config = dict(
    arch='unet',
    scale_shift_norm=False,
    attention=True,
    upsampling='pixel_shuffle',
    init='trunc_normal_002',
    residual_init='zero_last',
    lr=0.0031,
    beta1=0.95,
    precondition_frequency=20,
    max_precond_dim=512,
    lr_schedule='linear',
    final_lr_fraction=0,
    warmup_steps=2000,
)
Rows from block 2 of a small image diffusion model, named by matrix and row number. Rows with one number belong to one channel. Each number is 128 + 32 x the weight over its row's rms, rounded and kept within 0 to 255. All counts start at 0. Numbers have three digits each.
After each channel's rows are labels from the 100 images, of 14976 (inputs lightly noised), where the channel reaches its highest value: "strongest on" is what is common among them. Only what is clearly more common there than usual is listed. The data: capsule endoscopy frames (Kvasir-Capsule).
# convs0: first 3x3 conv (model.enc.1.0.convs.0.weight, 128x128x3x3, each kernel summed), inputs 64-127
# convs1: second 3x3 conv (model.enc.1.0.convs.1.weight, 128x128x3x3, transposed, each kernel summed), outputs 64-127

convs0.23:056097138110132137109106151127141134002102112124119136085164114119167108097189123146144145121104099127099165122092164137075134146137162142100090103097116048101136121099105118136122086113102158
convs1.23:150140144157102112131152109134141070082168168129081083135108108136171144097102126141109108086164066095177124092102065101138157090138040111127169078175101157133125148127102122073142155150152129
strongest on: finding: ileocecal valve

convs0.24:102162172154100115162100125142166132156107110167102154136126139064158115128137106136134086144120115170129081146192152168084135125165084138171180143119110149167160177160053085178168109122110108
convs1.24:179157079086108130123136129078155130143116154164101115157156114135094147084164145179137164096104153124092166112091123084174137127144097111128107129086178126114086121057118134076129137141157127
strongest on: finding: ileocecal valve

convs0.17:139114167135185107137119097140154153083121059134142127097156109161045162157179152161077068110187186087125149124121098096149153116121098076096115093140098114082094106183157137086105105070138140
convs1.17:129133125155104156127168163111093080141182115119136075135055123120132076069132062069199117106088116178108100170146093202125138157157097085154128147122132087179164105098096118153085183148132099
strongest on: finding: ileocecal valve

convs0.120:148114168119012122140132114138117127099103130128105119170122151058115168127134071083129170118117199138126084147085147068133133142175160092134087137156158094128141157123138122121139135138112108
convs1.120:123135150102055100161175126095160115155081090127103097128139074132158112133140124235147094090078127081143082127169118177186085174105117153136173136092120180077070105085096106112110066109144106
strongest on: finding: blood fresh

convs0.89:177168131101151155124130146134135130106149106087088139214103159129120104147131130123168126103104114144111159098130102127178068139100167142143167132140150195120094133200122125164151135106134151
convs1.89:099127139157095084078098115106121151171126175148182125112173095178075148099112205107097147112131111118149140137165182148121198105205122144164136069183130086172173113131128149113094091104154101
strongest on: finding: pylorus

convs0.37:179116092099168113075128117131081120115069141136092165104168183124163108110135100145105137072146171159098147139086120133110126136144104151164149105148141141101187178119087144123106142141111106
convs1.37:119117133115135109181129090136167093132109120092124096113112075157091124137076111159144141174105169103169129123174191115112135077123140135136161120112101163122092073120109049113129121143155113
strongest on: finding: pylorus

convs0.53:147115166140120146093148099110144088162138156188148113155138163139134155112109126160120121129138098113158055136126196118201090107133165137084186194155172123112148144073093139122129152105134138
convs1.53:115125120089082152181124131159057195131092080139079153047129098172153110105182161104156100107133100130053093121124091111136129132142135100124124105114100161153155134162107182137146115129143123
strongest on: finding: blood fresh

convs0.21:150128136154147133147161157130106096134105143126112139055134163177137120126095103145131159136128156143043157083155159128096106125146149097148150122151138155152137155156143096112163113153163141
convs1.21:111148114146171155115092098106159127083131110131129064177139160092104147137141105039115106123178110120178114210079137115127185129159125163174124104107155151093129090129084102101181127124120148
strongest on: finding: ileocecal valve

convs0.31:125139150158194156119173127148146118119106167166119139135103111132147156148181124182135155125129205160164240135111147161187167173179080143155150135119131085126137130130181117148147114127130120
convs1.31:132131116095127133177113150130141142143128086112156156133128128173170115155098144127177124104150119129124083181126135137127121057127183143127144146128125083123089109081083162122160144076110160
strongest on: finding: blood fresh

convs0.7:183165122111144142170170141091097138146158099160139138152113075073065204123132143145102099125104174155129155140108090118122094111157128065163098113147134119151161088118153118138118199103105095
convs1.7:118121172132138098094108146133205137149093149132155069103152151191188116148130093130162142153111126148015150165126126140123143105109110090096166095154122084111070138120153185122090103110151152
strongest on: finding: ileocecal valve

convs0.63:159128085164116124157120128106174127137109127085136051109150114110148161176132121103148169117089085164116105136130175173115170132138066205136158183147190114144121095162141133177136174111211077
convs1.63:137108129132146133101087094152060101103144069132146137146104101124150148120117191158120150167154208066100167168114077022122135117163105110195103143141129149101187144066140147058117060136139092
strongest on: finding: ileocecal valve

convs0.82:169142119185095106140186116122150113107160107121120124121103127133153123126146122126105132134109161136076122151084148149107163116122115144166143049146128143149142173144118155160089163170113107
convs1.82:127119168115164132134069154099142146141075149166201063161113148164118163164077117150152152097140177088127128106125148117121092134158132099107092151115111095127122118155124106134109094077147142
strongest on: finding: ileocecal valve

convs0.44:133174104071059134156139149151108070173119108086109128100084116165109119112161106125134144174202117138096134124068091045157188170106060107144088082167101132121091145108167080107088163090126131
convs1.44:157096149154157087084165118077171087181119167165144112121136105143101127161116141136131086066126148089161110081068153183123123109170116147141126139120181104114124128180054202125151176095141116
strongest on: finding: ileocecal valve

convs0.38:112164137122101115145149141162140131009117092153106105154139114109065151164069142136127153126123148136119140119125064122204191141136194061123159108122125149151158207123120127127152165115103139
convs1.38:141091115197179167126138095148126107208107147160142158121153099122146118110097088177121075097140157172133173121140123136056081142109114190136138141137157086161135113162178139160078066081138140
strongest on: finding: ileocecal valve

convs0.97:163158131105130148128146135128121096136106112172074141138103122162147128096207118178103114125186108169071139197112144131135121124136148100141108154173165065148100144118178110114159184115128105
convs1.97:136066125147125140140132130112163140146125128140116113102129120126113116163091089076170143084084173137124171087075107152120098100125127097124097055168092104131137087137074185109091101148092180
strongest on: finding: reduced mucosal view

convs0.42:132108127148138112091133146107150119134119147103081174063149086102170120153070090117071142133039182146123128132102110067149136153155068126055134139194104073124140114139115104117079174112178089
convs1.42:124120119103120127140127125117130094116141116139164079163174106174088155084138153171159130092185148090125140146113182101098128100131127163145165120096159127122099138115120108215159098108093137
strongest on: finding: pylorus

convs0.22:142128118127195113114147131134075111138177173115130100085127099226142187142113148087127131110175136127116099110070132204158119116139158122111100228143131125112140151159177078100183182163104158
convs1.22:099074160102190142119157112132153129141095138147127126108198083100137137124165151207141108161148081106112183137136109092119167140099067147128152112099103138155083116045135120177106118177153089
strongest on: finding: ileocecal valve

convs0.104:131130137121106193185156160155144156162130118090080117215164215139206165139098138112167179141189197158142140137162172154113143125185194213154120169094129087140120150091160161133147126135126143
convs1.104:101131098139123089098160134109123161134116125168157139080162060177058155217188125144102116160108120150112105128088137102117140118161109073142137116116139113139166138116083109129154148098186100
strongest on: finding: ileocecal valve

convs0.94:105165087096157088101120123126162152156179107185090097107091169149065062131126130157106095136146167120119126148101091133129125109156112071094118141160059105142130091163095137071116132101128111
convs1.94:177096075164121138172107132134107107084087155131139121154160090139123153097148097096129127151097098137143074147152111158124136138152204168126148098120122090116148072152181083116164161139118146
strongest on: finding: ileocecal valve

convs0.15:158121136154205108159156149133137100107124119182116141105107129123149122147100111127162121148100113139119113103117173145167166149146180125133099151112132143120112157127140132138187159136130127
convs1.15:117137125111090136142094142163128111183105140068122104139158104103137141133183080135104122088111146103176103190146139187172128108080127109133140118101136092155163078053072094102141142170132164
strongest on: finding: ileocecal valve

convs0.95:091094116093149094146136125108113117055134092111131134080136097119229140096159124118117138131119092126106167086138200123123061148112171166151113166130099114109102129102091091139133133131134114
convs1.95:097148130106069098124074129088119132119144146099161161195119146124068090151182126069204145123135143123104142087169088104113162097115210059165101135100105199117126113130082154129101113105088160
strongest on: finding: blood fresh; finding: pylorus

convs0.26:138182067138255122134140119143108107232114139166108139121114111156164114118184126101158125152145145140119135098139174143107110127112099139155137157150133213134152125118131091125132133158130147
convs1.26:119123148131090134141112094096129101141074111093162104142138086095100131122149143165110100153124125143109223131126063186122131136130103152138137174088135110111086103104156130157105102099109082
strongest on: finding: ileocecal valve

convs0.79:147154119110081167099144101102091124163097079204185139145093122102077087107083120155135164076183093154160136142157135093108114128117122077180153157098085151159137119125075107170109068133115119
convs1.79:110138136116123105197057202130137129140200122097096145137175126125127130162186130118131068179087121110080171130120141113150113114167146127148105144174173110136135141129206137131180147179171136
strongest on: finding: ileocecal valve

convs0.40:082073166128088152091143163118149130181146163126124149105171153148128121147081127131127136131123122146163134146131113194117155144149226130114154137066127107095165184213096155147118062115174173
convs1.40:099170098192119113150117107122129118078141068130135103102138050145128091113140137153177110129149169147118158136077109111126165133180059108239074160127158095137109148046118105165140180119129104
strongest on: finding: ileocecal valve

convs0.28:198108103070137131135135182118099151106112104156112126158102123186137078112167158176154134118133108164099167133137142116036094149141116161183097141144118176106145193140167109116157139142145109
convs1.28:151151126134125108100092131086179148181116162137152112094086159096101176133103107048125156144082155107105118114087178106124139099195159114090145114144125080121124059113107126105122096086168211
strongest on: finding: ileocecal valve

convs0.91:149175183140123126101136177091103149110173067177096151127137097105105151119126124132126111119160208117131078109085159173131128156122097132174101117125116113173148120154135131116104130083157121
convs1.91:095178088089126085202143084154158116142103130146129103126133158164132135141118137173177188096121161116119162184111127080155126068204092090068077121153122091106119130125142147131144135136119104
strongest on: finding: reduced mucosal view; finding: ileocecal valve

convs0.33:025088128114117094117132098093105150065086153125150119064120058135117150133042124125136138110105096137159133100152142132140110167105084136115152115120067069127108097146148108115123100120160127
convs1.33:163147125138150153124093175182172123048142092108078083144112171099130096109110103089065102105220135132125181178057108086109138132190046113136152211127124136108172164111081143108148184169110133
strongest on: finding: ileocecal valve

convs0.5:145076126141112130112130140155127138077133122131101185157099124083062135115163120130163140154154148137109185151087124137094121136161142162149129109096130084136149109105125132092144076153136134
convs1.5:119159134118151103198125167078153142144123058131159141131131217123175107098124141134124136131136125122156076145088123099155138139171064123152165104146173115092109160138119145169114176108116131
strongest on: finding: ileocecal valve