config.toml
model = "image diffusion model"
dataset = "capsule endoscopy frames (Kvasir-Capsule)"
train_examples = 42238
image_size = 48
horizontal_flip = true
conditioning = "none"
arch = "unet"
objective = "v"
cond_dim = 256
norm = "layernorm"
activation = "elu"
pixel_unshuffle = 2
widths = [64, 128, 128]
blocks_per_level = 2
scale_shift_norm = false
dropout = 0.05
attention = true
upsampling = "pixel_shuffle"
init = "trunc_normal_002"
residual_init = "zero_last"
optimizer = "soap"
beta2 = 0.95
lr = 0.0031
beta1 = 0.95
shampoo_beta = 0.95
eps = 1e-08
precondition_frequency = 20
max_precond_dim = 512
merge_dims = true
one_sided = false
adamw_lr_other_params = 0.0011
steps = 40000
batch_size = 64
epochs = 60.6
lr_schedule = "linear"
final_lr_fraction = 0
warmup_steps = 2000
weight_decay = 0.05
adamw_weight_decay_other_params = 0.01
Rows from block 3, named by matrix and row number. Rows with one number belong to one channel. Each number is 128 + 24 x the weight over its row's rms, rounded and kept within 0 to 255. All counts start at 0. Numbers have three digits each. After the name is the row's rms in percent of the matrix's.
# convs0: first 3x3 conv (model.enc.1.1.convs.0.weight, 128x128x3x3), inputs 0-18, a 3x3 kernel for each
# convs1: second 3x3 conv (model.enc.1.1.convs.1.weight, 128x128x3x3, transposed), outputs 0-18, a 3x3 kernel for each
convs0.116 095:116115131122107125108110108102128137119143136110118146145124116130157126120132090121120117125133144133164156164111115160072087122151131127112147126133163151151158121149115082114136107112110124132162105169141118125085109082108081094095129101119122135128143118169112154142152088151062131131130109118103132115093152137125098138077089070157039098113064114143118127149123138150159130118116131127097124102131149086115109109136137138128139170116147104112125112104089112133110164152116149144133145080089140117124113108149
convs1.116 103:135061130089108100136125098104122095140103076138108145121092077132111112141115125093108114095108120100109099082078090120138090110092086099119134101140107094120131161122144123126162171121132117086107112145121110105129152132156172170165145166121150138152087164143144136133156157125133116156124140148140171102130140180123109140152084155140132144126141186112141075121097105110128145160184147123135137132140138117114094102107117097118135125160163156123123127107144129142116136138109112168126112110126121164128138102126
convs0.117 086:157137121134128145173128150158117118127141149163163190085103108096142183148148166098123152085154131132085128138176110155160134154155133099116112115156124141087133141156142143162146113128149133127136119102140161189117132124159126111126143104157111126141130126142117156139111136115118149141165139150148151121104127099139121116048093117095110089100084103138131160094148154099116158132135127159117122133135085128116102131084132142143120150127095126118100112107166146116143147132113106147144113114111099131119069129142
convs1.117 098:135160153137140142160127125126137114137147125139153118155150156151126147152138170158107128145141147120117122128130075168106128200110134086115126122085123141137137123137156118110096146109116158108147137136165100122117104134100195104137126104128142141155133126154107131174101120122096110120155100124131121137126162166105095118125099108131146130103142129071100158067136111106119172138090085097091134101106112142132148146161162122135148092129114138119140111094140079095130115121088107080123132145137149115141100113152
convs0.118 089:121153162114155126125115149130116120146123097128105132107113073128112098120154159127130078159138105165107122135169137142078120160121074068140090118128136119112175193130162138129082183127128131102124153103123116165136145147142115120138136114132129128114155105091167151136129151118106120112130124122097130124095124080161120095120143173130132127157140185139115095133107145129108119149113118062100139091144146109125130133095126152158159151116124113157120116174117091134131130087151121182133085143106130077112126197124
convs1.118 086:085132169104129133060113090117135117114160127136133108099111116144161128152115155157119124116104106156100166153146072134136112116097139118138080102128122150143163101122139152143153113155080131150156145147091149129105163125144122131127110123114133086110124144119129161133124143174140131157150134092122139098116123186138136117134127136144075135124155137130147121108167138129141133139158129117169168110107114103086131121144128089174134117116178148159121136176132117080117097129113130129148102095102121138128131079143
convs0.119 095:169136095085133115109086145136124117129113149128090117129186148128096130141135143127156130106112135132143130171137087119122132181157087151123127145082112130103147110091117103104103150197158130153143105095135122130143127148146095156147095124108109084107120128126129131122146139096109087112133157144134092102127072082145148144122131146184171133130142145173119146118178121144153108136104132163143094102156128145110102090117062118116100143130105135116122130142148179174128163117182174110173142092113154135096139150154
convs1.119 105:112176099137173139143148088168149142127124155140138104128125141137152138099104140124117151115109145121153164167118117125143148155143134142136119121145103135154154093072106103130138107155130142156138184135123130105099131162125114095144131100116104154116103129133114155088098113129102152151107132126135153125165156081140151137119162169110110100109143092109072141112068183114160133189130127146123093166128143122114124141094110142135098111094113130123146119116122162174107108115114148073067104132129136095103143164137
convs0.120 088:127142166133153131144136126127128154126111100182087103117123090131171170129178125148194154120177167141179154151177154169156135152109131117115112145100144131146139143141108115118112124124157138144101133132137155153152153154160136150153114139087151155121145162137142120121130127161165101148121154087108168092129149107132099099099102109130151141131128173135105096129121116121162109161142170119145140132144129152151120152112080114147129157125153124146137112147139100116179123118161128147144078103147145130134141150118
convs1.120 092:115149114147105097134147129132153114147170124109115113125099120106115157155140141127080101131143146129110098164153161113080112072165132135095146072131122129145142122138148183192158185130100109150142146116130102117127131083194105137118110128095139123140132110098106086097179072100115122085154164143176110106117066115157087116148135148111160116163167135129138122170151136142117132157154151111106139116093110120124132161119134139112113106129140117137104100090133098106111119134173082139109129088168124146151086117164
convs0.121 098:121149105115147138116108138107102137135146123162104111094082102117118137136112119131097173136124163139166129141118109159140130112065033124085119113121135152117101148078108088084120096102094139157162134125103142134146147111115129075112114190119080136134127171148148118158172166154165124122105093165117112136131114091113136111133146119120104110095140110156111089166123065158118119143149145128142133110126168100081124100114189102112163169154119152127134137091117137112127139137120128093126122108133121129143161097153
convs1.121 106:105108110132100123135123108127179121150125105132184106130130097133133131163113137111108116096110115147128125179156159142101134127108070174161108124096137159154150134124119134128151178215135132125169150177151111139106084107135145194145152123081115124093122069122136113132116131101139166096145120134103108124139158152117148153161113139125170103167136135124114107144150108132126126147164182145134155139117132104120164108125145120125122123138138079144125144142128122123132165111127150127118089112110126133157131142090
convs0.122 118:145163138128090114118107146159126165111089151114115150105123166093134141109118150154131131128087115128144170108116100108118164134127138138121114113134124114111089125088125133085158121131130124118111117147126111125127132132141166178141152121093128122124116107123146149161116150185184172143166129115139098104092108129118113159120093159070143100137064105129164123123193106162165105125162148114151110137104131134135157147175092173111087152121108126128121140153148150131121141177148138117129111112117151185130141099136
convs1.122 097:115099111098077097124084109134113114095071109160132122129159124114139140141123133163109152099076107158099160127111120117129108109120118169155160123107138105075145091091154123129105132135135097147120161174168126159100172108150121000141115157150115118128100079091099122108129140133120088102106123123138137100151155131165109128148149125155219177132155145144105142155146139145105138109114105133103125115085117177148152163100138144105148084085129109140071104147103131123114151064112127134116139126124133101184161148167