{"arch": "unet", "model": "image diffusion model", "dataset": "capsule endoscopy frames (Kvasir-Capsule)", "train_examples": 42238, "image_size": 48, "horizontal_flip": true, "conditioning": "none", "objective": "v", "cond_dim": 256, "norm": "layernorm", "activation": "elu", "pixel_unshuffle": 2, "widths": [64, 128, 128], "blocks_per_level": 2, "scale_shift_norm": false, "dropout": 0.05, "attention": true, "upsampling": "pixel_shuffle", "init": "trunc_normal_002", "residual_init": "zero_last", "optimizer": "soap", "beta2": 0.95, "lr": 0.0031, "beta1": 0.95, "shampoo_beta": 0.95, "eps": 1e-08, "precondition_frequency": 20, "max_precond_dim": 512, "merge_dims": true, "one_sided": false, "adamw_lr_other_params": 0.0011, "steps": 40000, "batch_size": 64, "epochs": 60.6, "lr_schedule": "linear", "final_lr_fraction": 0, "warmup_steps": 2000, "weight_decay": 0.05, "adamw_weight_decay_other_params": 0.01}
Rows from block 3 of a small image diffusion model, named by matrix and row number. Rows with one number belong to one channel. Each number is 128 + 24 x the weight over its row's rms, rounded and kept within 0 to 255. All counts start at 0. Numbers have three digits each.
After each channel's rows are labels from the 100 images, of 14976 (inputs lightly noised), where the channel reaches its highest value: "strongest on" is what is common among them. Only what is clearly more common there than usual is listed. The data: capsule endoscopy frames (Kvasir-Capsule).
# convs0: first 3x3 conv (model.enc.1.1.convs.0.weight, 128x128x3x3, each kernel summed), inputs 0-127
# convs1: second 3x3 conv (model.enc.1.1.convs.1.weight, 128x128x3x3, transposed, each kernel summed), outputs 0-127

convs0.65:117100079090161145090130126130105153163145123093142110134108123164161156156100101131125121131127165147119146111161169188148159133106156128111099151132120153109195104143112104121165190130115134143175103160113099109117122139134149105085151133137106164105144122115103155126139110126116095141146144131145133088147122121121166150145123106109121158105153112109100130138142172091094134144140
convs1.65:159089170168157148141166146123139167162100114154177131100149149142127123106135105123159134087122111149125123142097077105125094124121141098086141109128158117138109148118131178154133100121126109129144159123143169157128173102116138093141145140184117111143127162159141145122108108103111168119136130146117076157140097101102129111177136129139162099132116121174156148128114117136122109088144
strongest on: finding: reduced mucosal view

convs0.97:146154128147121103110119107108140181118136132130118175118170171130141123128130129118099112131105156126133138139134134137118123168127155146031145112119122149116119107143115140157123089112172130128086129101086139103145145096156105097114149122110103115132069146069156108076141094104174154128133131132159133164149145155136105156114122144111121114149117121105124141189119106124111147120133
convs1.97:177077100088126134125160147110092081108105145164111093144113115135146172104139118106124095124151112131113110118103116122132109123106135145202137119134132117153112122093185096134143173136096134130132146164151115102119130156092140128135100138132155150110175144130153169130144172170128132117139120117070139133117103120101156095157154141137149113118172131119117131104134115087148114159120
strongest on: finding: reduced mucosal view

convs0.90:102141123155141124161097141107130144136148109124110119111114131123141095127109162201108136151129088110114154112090122106137105118133128119102081112130153127120134148147127103158071113141091125114106174140145151149156116109143142143136120131154175101110115120114137149085144152162169167141111114119147129075137149119126119117157135148126068111126182134118078075079124125125096100112123
convs1.90:104109159115145119119143094124128104115064136111143139121100095131151141112126088136130122124125155132080122135169128145118095154118139058144159130139117159140122129129088104138122139123145152104120117131091119111082129148106168103082123141130128133084147153166082117128164118115103089110148144103162142158126106113143161145111142141173143099130106114082184146159123158118122159103168
strongest on: finding: ileocecal valve

convs0.18:136156155145118131115122146156135145173165141157145116125104145139149131139103130109141141139121126150177126154227120101142135138107114124124113128129152124129124140134132116120088133162155142152125147138107152127126132112127102125101137123124142131145132158100125156093140158105125133107147144129000146119164178112094126127127128140119167168155149140154107135134150114132115139132135
convs1.18:081104128126110127153147157079131096108081148083088146118106096137157164126159133101111110146142113129098131131096132141132126122097132121121165131102082123149139123138141116129162158125147113110138184113127114152120148117163156135144115116155114115138112080156135121130094103113176130115174110125130097119125097168165116151077162145156115089113091104090132121161126182107119117116106
strongest on: finding: ileocecal valve

convs0.2:148143112170150115164175170151130186149106123152137158140147158184150167159126143151156157094109129130127133111138150159140141151145161155159140132124155172138098140126132106094140132170151129143103162160169155188166122123148113118113158120140139137103103133131140118170121173162144153129169142123142123163111129106143125141181136133129132146148163143118135115166109138135157136124110
convs1.2:157115079146150097133119157105162149133160140132119109122107115133172125107151142135142149138145104155102103165118155101134111147148044137086119085146095168133103122142139140120137078111101163118102136165134112127150133141091136157108105121133116141098135135133122132138125155130066116145096125120176173158118159141120111134143128148182150141160146149100150107128094123176123139128123
strongest on: finding: ileocecal valve

convs0.6:187098150082112108115191127132133154150147140142105132117093128122122089108117159158136141189117087144130149136138136119120125123119146131123122158185130131136139085087133120112119124138121117132154096093102104164134120129128084129140110122125147157159124141104096151125126214112095108153141099147112127152124156139128112090146125141127100115149176098110108133091107109095097115146151
convs1.6:093146131164157144138115160180120131153159161132100120124124110146112156142127096065145131126142112147149077143130088155155114083133148162126117095098132158118121131157094102153110116142076126151150140152075124149130145121090137161125118103109138127145132113113151095127127138155130117145115130157161125102116087149092129140099102138123157133113092152146090091119115091122191095143135
strongest on: finding: blood fresh

convs0.117:159173135111170109161147136137147121046140126114115139095173139184100141161120136149101128094142141191114151145106113128131143117197128144127111098135107133153167130127168112153151123136076131078139126124117128152143135154122137166134110177101129124136148129113170153133129172147088100120104094121131122136125110123145106119146145120130148141151103120098141162111142137143125112126158
convs1.117:160139177136135108118138123156102130118100078164109074136153141082117085092137182134156146164132132073094072116145124170132111123109109080141121161144166094154105142100112101112091123130166145129153125131100142120111135128142109141105127105079132122134093124133136134139166127145110164137135133155112154144119132131091146169099084114121132138151122155125126129147176108145129136138116
strongest on: finding: blood fresh

convs0.72:158149147133165145096135083127102080085106119161116168104100144123157142111128146135111098146155126087107105152145134118135128168120138111139139150138118159142133151122098152190142120106163147138146177131133093122122119101134131099132097133128114103131144143131119124144076091157168073135137157126149139128152142118130120135175091156112116129129033152113123148119120128143165124119126
convs1.72:116101106149144133155102159141155155200155118135118099157185093122153141144127120092128145115102073120140135098140112124123100142137110182093145087133110145125129141170134152103157152133092135107122151119099146121103174171130078129159126115121093144152087101160148090123115144130120112084117104087117137140108132123145158134118177121142108152110155113127114097141137148141138159114135
strongest on: finding: reduced mucosal view