{
  "arch": "unet",
  "model": "image diffusion model",
  "dataset": "capsule endoscopy frames (Kvasir-Capsule)",
  "train_examples": 42238,
  "image_size": 48,
  "horizontal_flip": true,
  "conditioning": "none",
  "objective": "v",
  "cond_dim": 256,
  "norm": "layernorm",
  "activation": "elu",
  "pixel_unshuffle": 2,
  "widths": [64, 128, 128],
  "blocks_per_level": 2,
  "scale_shift_norm": false,
  "dropout": 0.05,
  "attention": true,
  "upsampling": "pixel_shuffle",
  "init": "trunc_normal_002",
  "residual_init": "zero_last",
  "optimizer": "soap",
  "beta2": 0.95,
  "lr": 0.0031,
  "beta1": 0.95,
  "shampoo_beta": 0.95,
  "eps": 1e-08,
  "precondition_frequency": 20,
  "max_precond_dim": 512,
  "merge_dims": true,
  "one_sided": false,
  "adamw_lr_other_params": 0.0011,
  "steps": 40000,
  "batch_size": 64,
  "epochs": 60.6,
  "lr_schedule": "linear",
  "final_lr_fraction": 0,
  "warmup_steps": 2000,
  "weight_decay": 0.05,
  "adamw_weight_decay_other_params": 0.01
}
Rows from block 5 of a small image diffusion model, named by matrix and row number. Rows with one number belong to one channel. Each number is 500 + 50 x the weight over its row's rms, rounded and kept within 0 to 999. All counts start at 0. Numbers have three digits each.
Before each channel's rows are labels from the 100 images, of 14976 (inputs lightly noised), where the channel reaches its highest value: "patch colour" is the nearest of a few named colours to the mean colour under the peak. Only what is clearly more common there than usual is listed. The data: capsule endoscopy frames (Kvasir-Capsule). In brackets: how many of the 100.
# convs0: first 3x3 conv (model.mid.0.convs.0.weight, 128x128x3x3, each kernel summed), inputs 0-127
# convs1: second 3x3 conv (model.mid.0.convs.1.weight, 128x128x3x3, transposed, each kernel summed), outputs 0-127

patch colour: grey (78)
convs0.11:480480527599446480477526496508519512539519595531503530504394473402510477464495468501560521428622476481525424562495479542430594397528431499539505581412495478448513390580472471507569479430579501499484490440414455494468539526511458605438430625386496464540456506601494446510509502553520521505480517526496557515508578554552450438598516513539496552562538444559489481499508475543481535519523
convs1.11:483514371382557524584510550493550428512437455476503494543571513583459544563473547490449468525404567523483519476485569509549493544472532511478475392446558552520481647438445523472487522493497576496543447487537492501534421498509524510507568427508580543523560445489515599540494518467381470501490495396495446534495499444502482582366421473516555530502569491446522555419526509495524446536498

patch colour: grey (27)
convs0.93:550559538481554434494449483605467546568470475524455426473510443585575533512508561501413458467580454443495517546536547561441495583548486573500494504469570523504488487544529453554508506521511438465502554435436550471509538564593463505558471478481538583411461538456530513454555377497493527479437458537408472494536561497523596539468529349480579469490488508639535477464442598522505513521488
convs1.93:448417489515457560450463515464507475444521477551509564498472501432447498492470347547506552478435574574546442486499455423548479468414554431420459432588460441489518541512524616496547476468515606517490486535575466540497479458434468467427640612554413491549520495506510478502466544485513490506618542491506475526488443430512508456555500540499434453565466515431427497519565445450536487463562

patch colour: orange (36)
convs0.10:469541476462444530578480468531434464573546503420518533574508481539551478548522476572545584500536483470547520572599522548596569551464431527542476569424492583530507492436518487594494498569450483566470506534556469546515529521458548431519456533555553454520390447519372536543542467608459493567490493425500512563566489365495467445530501509484491440565521508507480575484356481470513511485496
convs1.10:526447582540599509484434485469559543482368534450521425470459507474510569429479503416468490508471484572405460416418511460380404523537527476492477461559566419457445525555433501426544508426530515484494446481447494452528476455475481531503475519548433535447593526485590491482437532455522460516524566610566475451466545537493513520477534497503507595441453494510496444543649539554534548516513

patch colour: orange (53)
convs0.5:454418366524535492478533493410544534550565546433538503541492480583502426522496565477510520546380496468466401655435538503464537504548567553577555422515539498512478521522482446508528544502494571463563565430462501526553507573469553477476467532572420565453594494544422505483548517472419503449553528476513453459458376473486445511459476477424499446437513491556411482516565467526515525501519
convs1.5:518554633465419546501506488588460486503471496517454505442515570467444544452540444494439502471611467527507596402489511465513531580442389504431386571472469556474507524502555457500531437508551471482528419612501564509456518411513467482523512414429590463534473509468496466476469537538497462556449473503493623568553542531527617507488552599545527484530533522434534524445502497487430503508450

patch colour: black (44)
convs0.13:534614467418508463473452579478544552511600409515611488518507496559460560575502530534417407481520515443482514512479523514481542511551522490514504557535568437514482536494473506519508522470560472483455446528558530375553475475497418505523501477431448465517532512464529433549458427613621476405526557528481584515547596578588491504496462488493536496458491419427519361497528521474487433550459
convs1.13:525413524515487567530537462484476459488465580472469471410537483474497480484453464503591592475510416545480552514555515473469453497513490462495463374426413579523505497579510482472523458568479488519503591408382478581480503478507542469509515459538528557479478440493448564405553565384459423635459405451547459522433469436441495470523531469551453494505538582462481565517444487591497499454544

patch colour: grey (29)
convs0.57:525483492522526460529506474507547566411511404547489550490450491457500388487561500484478549541502402561522530405451564489562503471565506500463487523511526589519485472515507535514461562497559545557512458543551520454492469448411498586539528582442503488525432514543450612484519576540458467452501330447536548498522571436394593549513621457502466492404407550534474520507466559504512560527521
convs1.57:458504547487448597458527565499455463533537569503479474511560487487462604489436477549498444461469588462481445589533470515438531503460509459476487508501400432516535571519453464443485439485436511461516527448440516554453455521543502457469480455603477528462576479414526379532538415444533497576533635547502532431483478525600440472534375552469523511607586444483529489500497439445522434450465

patch colour: orange (47)
convs0.95:493529567585564535480502441481452493570529551490494527492468535558470566516459560514530581508523541566471547586457472419555483469507438527596457509538527563500503479464524514455422458473580474498530541567562519496553503502490622557454445461626542464475584486524471300598522564467514598452552484571495535439452539427436531497476422490567481461500458473454533464481513465472512534565512
convs1.95:532470437450428510508487595569577444454509501493509429566532512452469429502504519499492407493498427402487477407549524598461500521487559444463589473516496489495489532464492517489546513501501565466519423431409513468456465491498445457538536537427435567566431414473543694488484399493474445495456457492523415543525484534547433493520601451471495520513552517520483519583507608503492456420474

patch colour: grey (36)
convs0.45:395538524530442455472523509518504470558483441600493430503549512458536535537488563588443423500513569495541495457580518514572558439587494543512523532473535513572542540499524517416516562489432504569567477449591487480451515565509420522607538530432488495438473537522467486408547513565491438585567568469461511462556479497577489534530532549545540598534398490504521492450479551620465434442397
convs1.45:593436441491578564486540507441544527485580497435487563509451475501492533496582468393534506479543377492512474513534536519469487521520554556480456410584397524518459502447630440568544481484570510475505479543432494556533498388616619531467436426501556555522515453567485539546502506500455586429428509486515475545468507476468554560445411489471536447499581483460516509463524481541557499552553

patch colour: grey (25)
convs0.98:558505465449534507505531523555541532475509513479536542563519510524489450449539543478486421595572450642526544468585509482528445499560518506610448614427402502460534617553566442551614519544487427587464445487521463525495561515521422504479489541424508457534460536468462497449477510531495533563453474491488458528532555452598513526574487580579482450561534474535568506627510471562540466478523
convs1.98:424546546554547471447505448454455491511471526526503423477562546488492510585485486505564469366411597384482444478483504508563516503412458485438520453547603547538442478452487506499534598494550640498527592459469540514514425419480528504548476514504501590511544412486492571558559499437485463494515497505570512499491486538368502505488540437407489537486547521542458510456535503591416524567521

patch colour: orange (53)
convs0.77:523458511519470539540535520456446460536512474477477542570530525503477497579567518567560490469448455443503478633543530435478495531483519474542488461415405544588552391418458531500524520550521539462509494472439438559553534429588467467647537499467474479507530440537599474542458500420441486511442457461525523517491380545457469579444433486472561427625457462456521521511578434447501551529522
convs1.77:507503511466597489418439435549499537514454476520460478466483499433488498455507508464438546523610553498494575420436507450559504364494464478456518537611564523406396521525524445499463516500508516526504476460619567466523509526447537580436539500604499541508460564450392480479478519602531524533553590487485434458552566552509491488566508509502508534373505617537512528512466541545490483478420

patch colour: orange (63)
convs0.90:554498557464446547453407401530411477437424453500427430480519477515537553464585550432512500526511514527497498573493487472542509489548511496489554553443458455584483579473491517433571559511516495422456601440460484426519465584505617492562499468541543532491616472451495466423492427508469482528452462427475466459460443522519541529416445461425499545454558498531432482518564465369437460589487
convs1.90:465452429515536451490523526564521457595528543524511553488471505516392391504483463555461532479535422443511493443481514506502506542392502459525430440583584586414507382481504440570430463482541495536528425561532476556491594452512446475449534539461464448557405519560500492601546571511525465471574598532529456554476472480464515422515526508558517470572433482446535500427439520579535533418497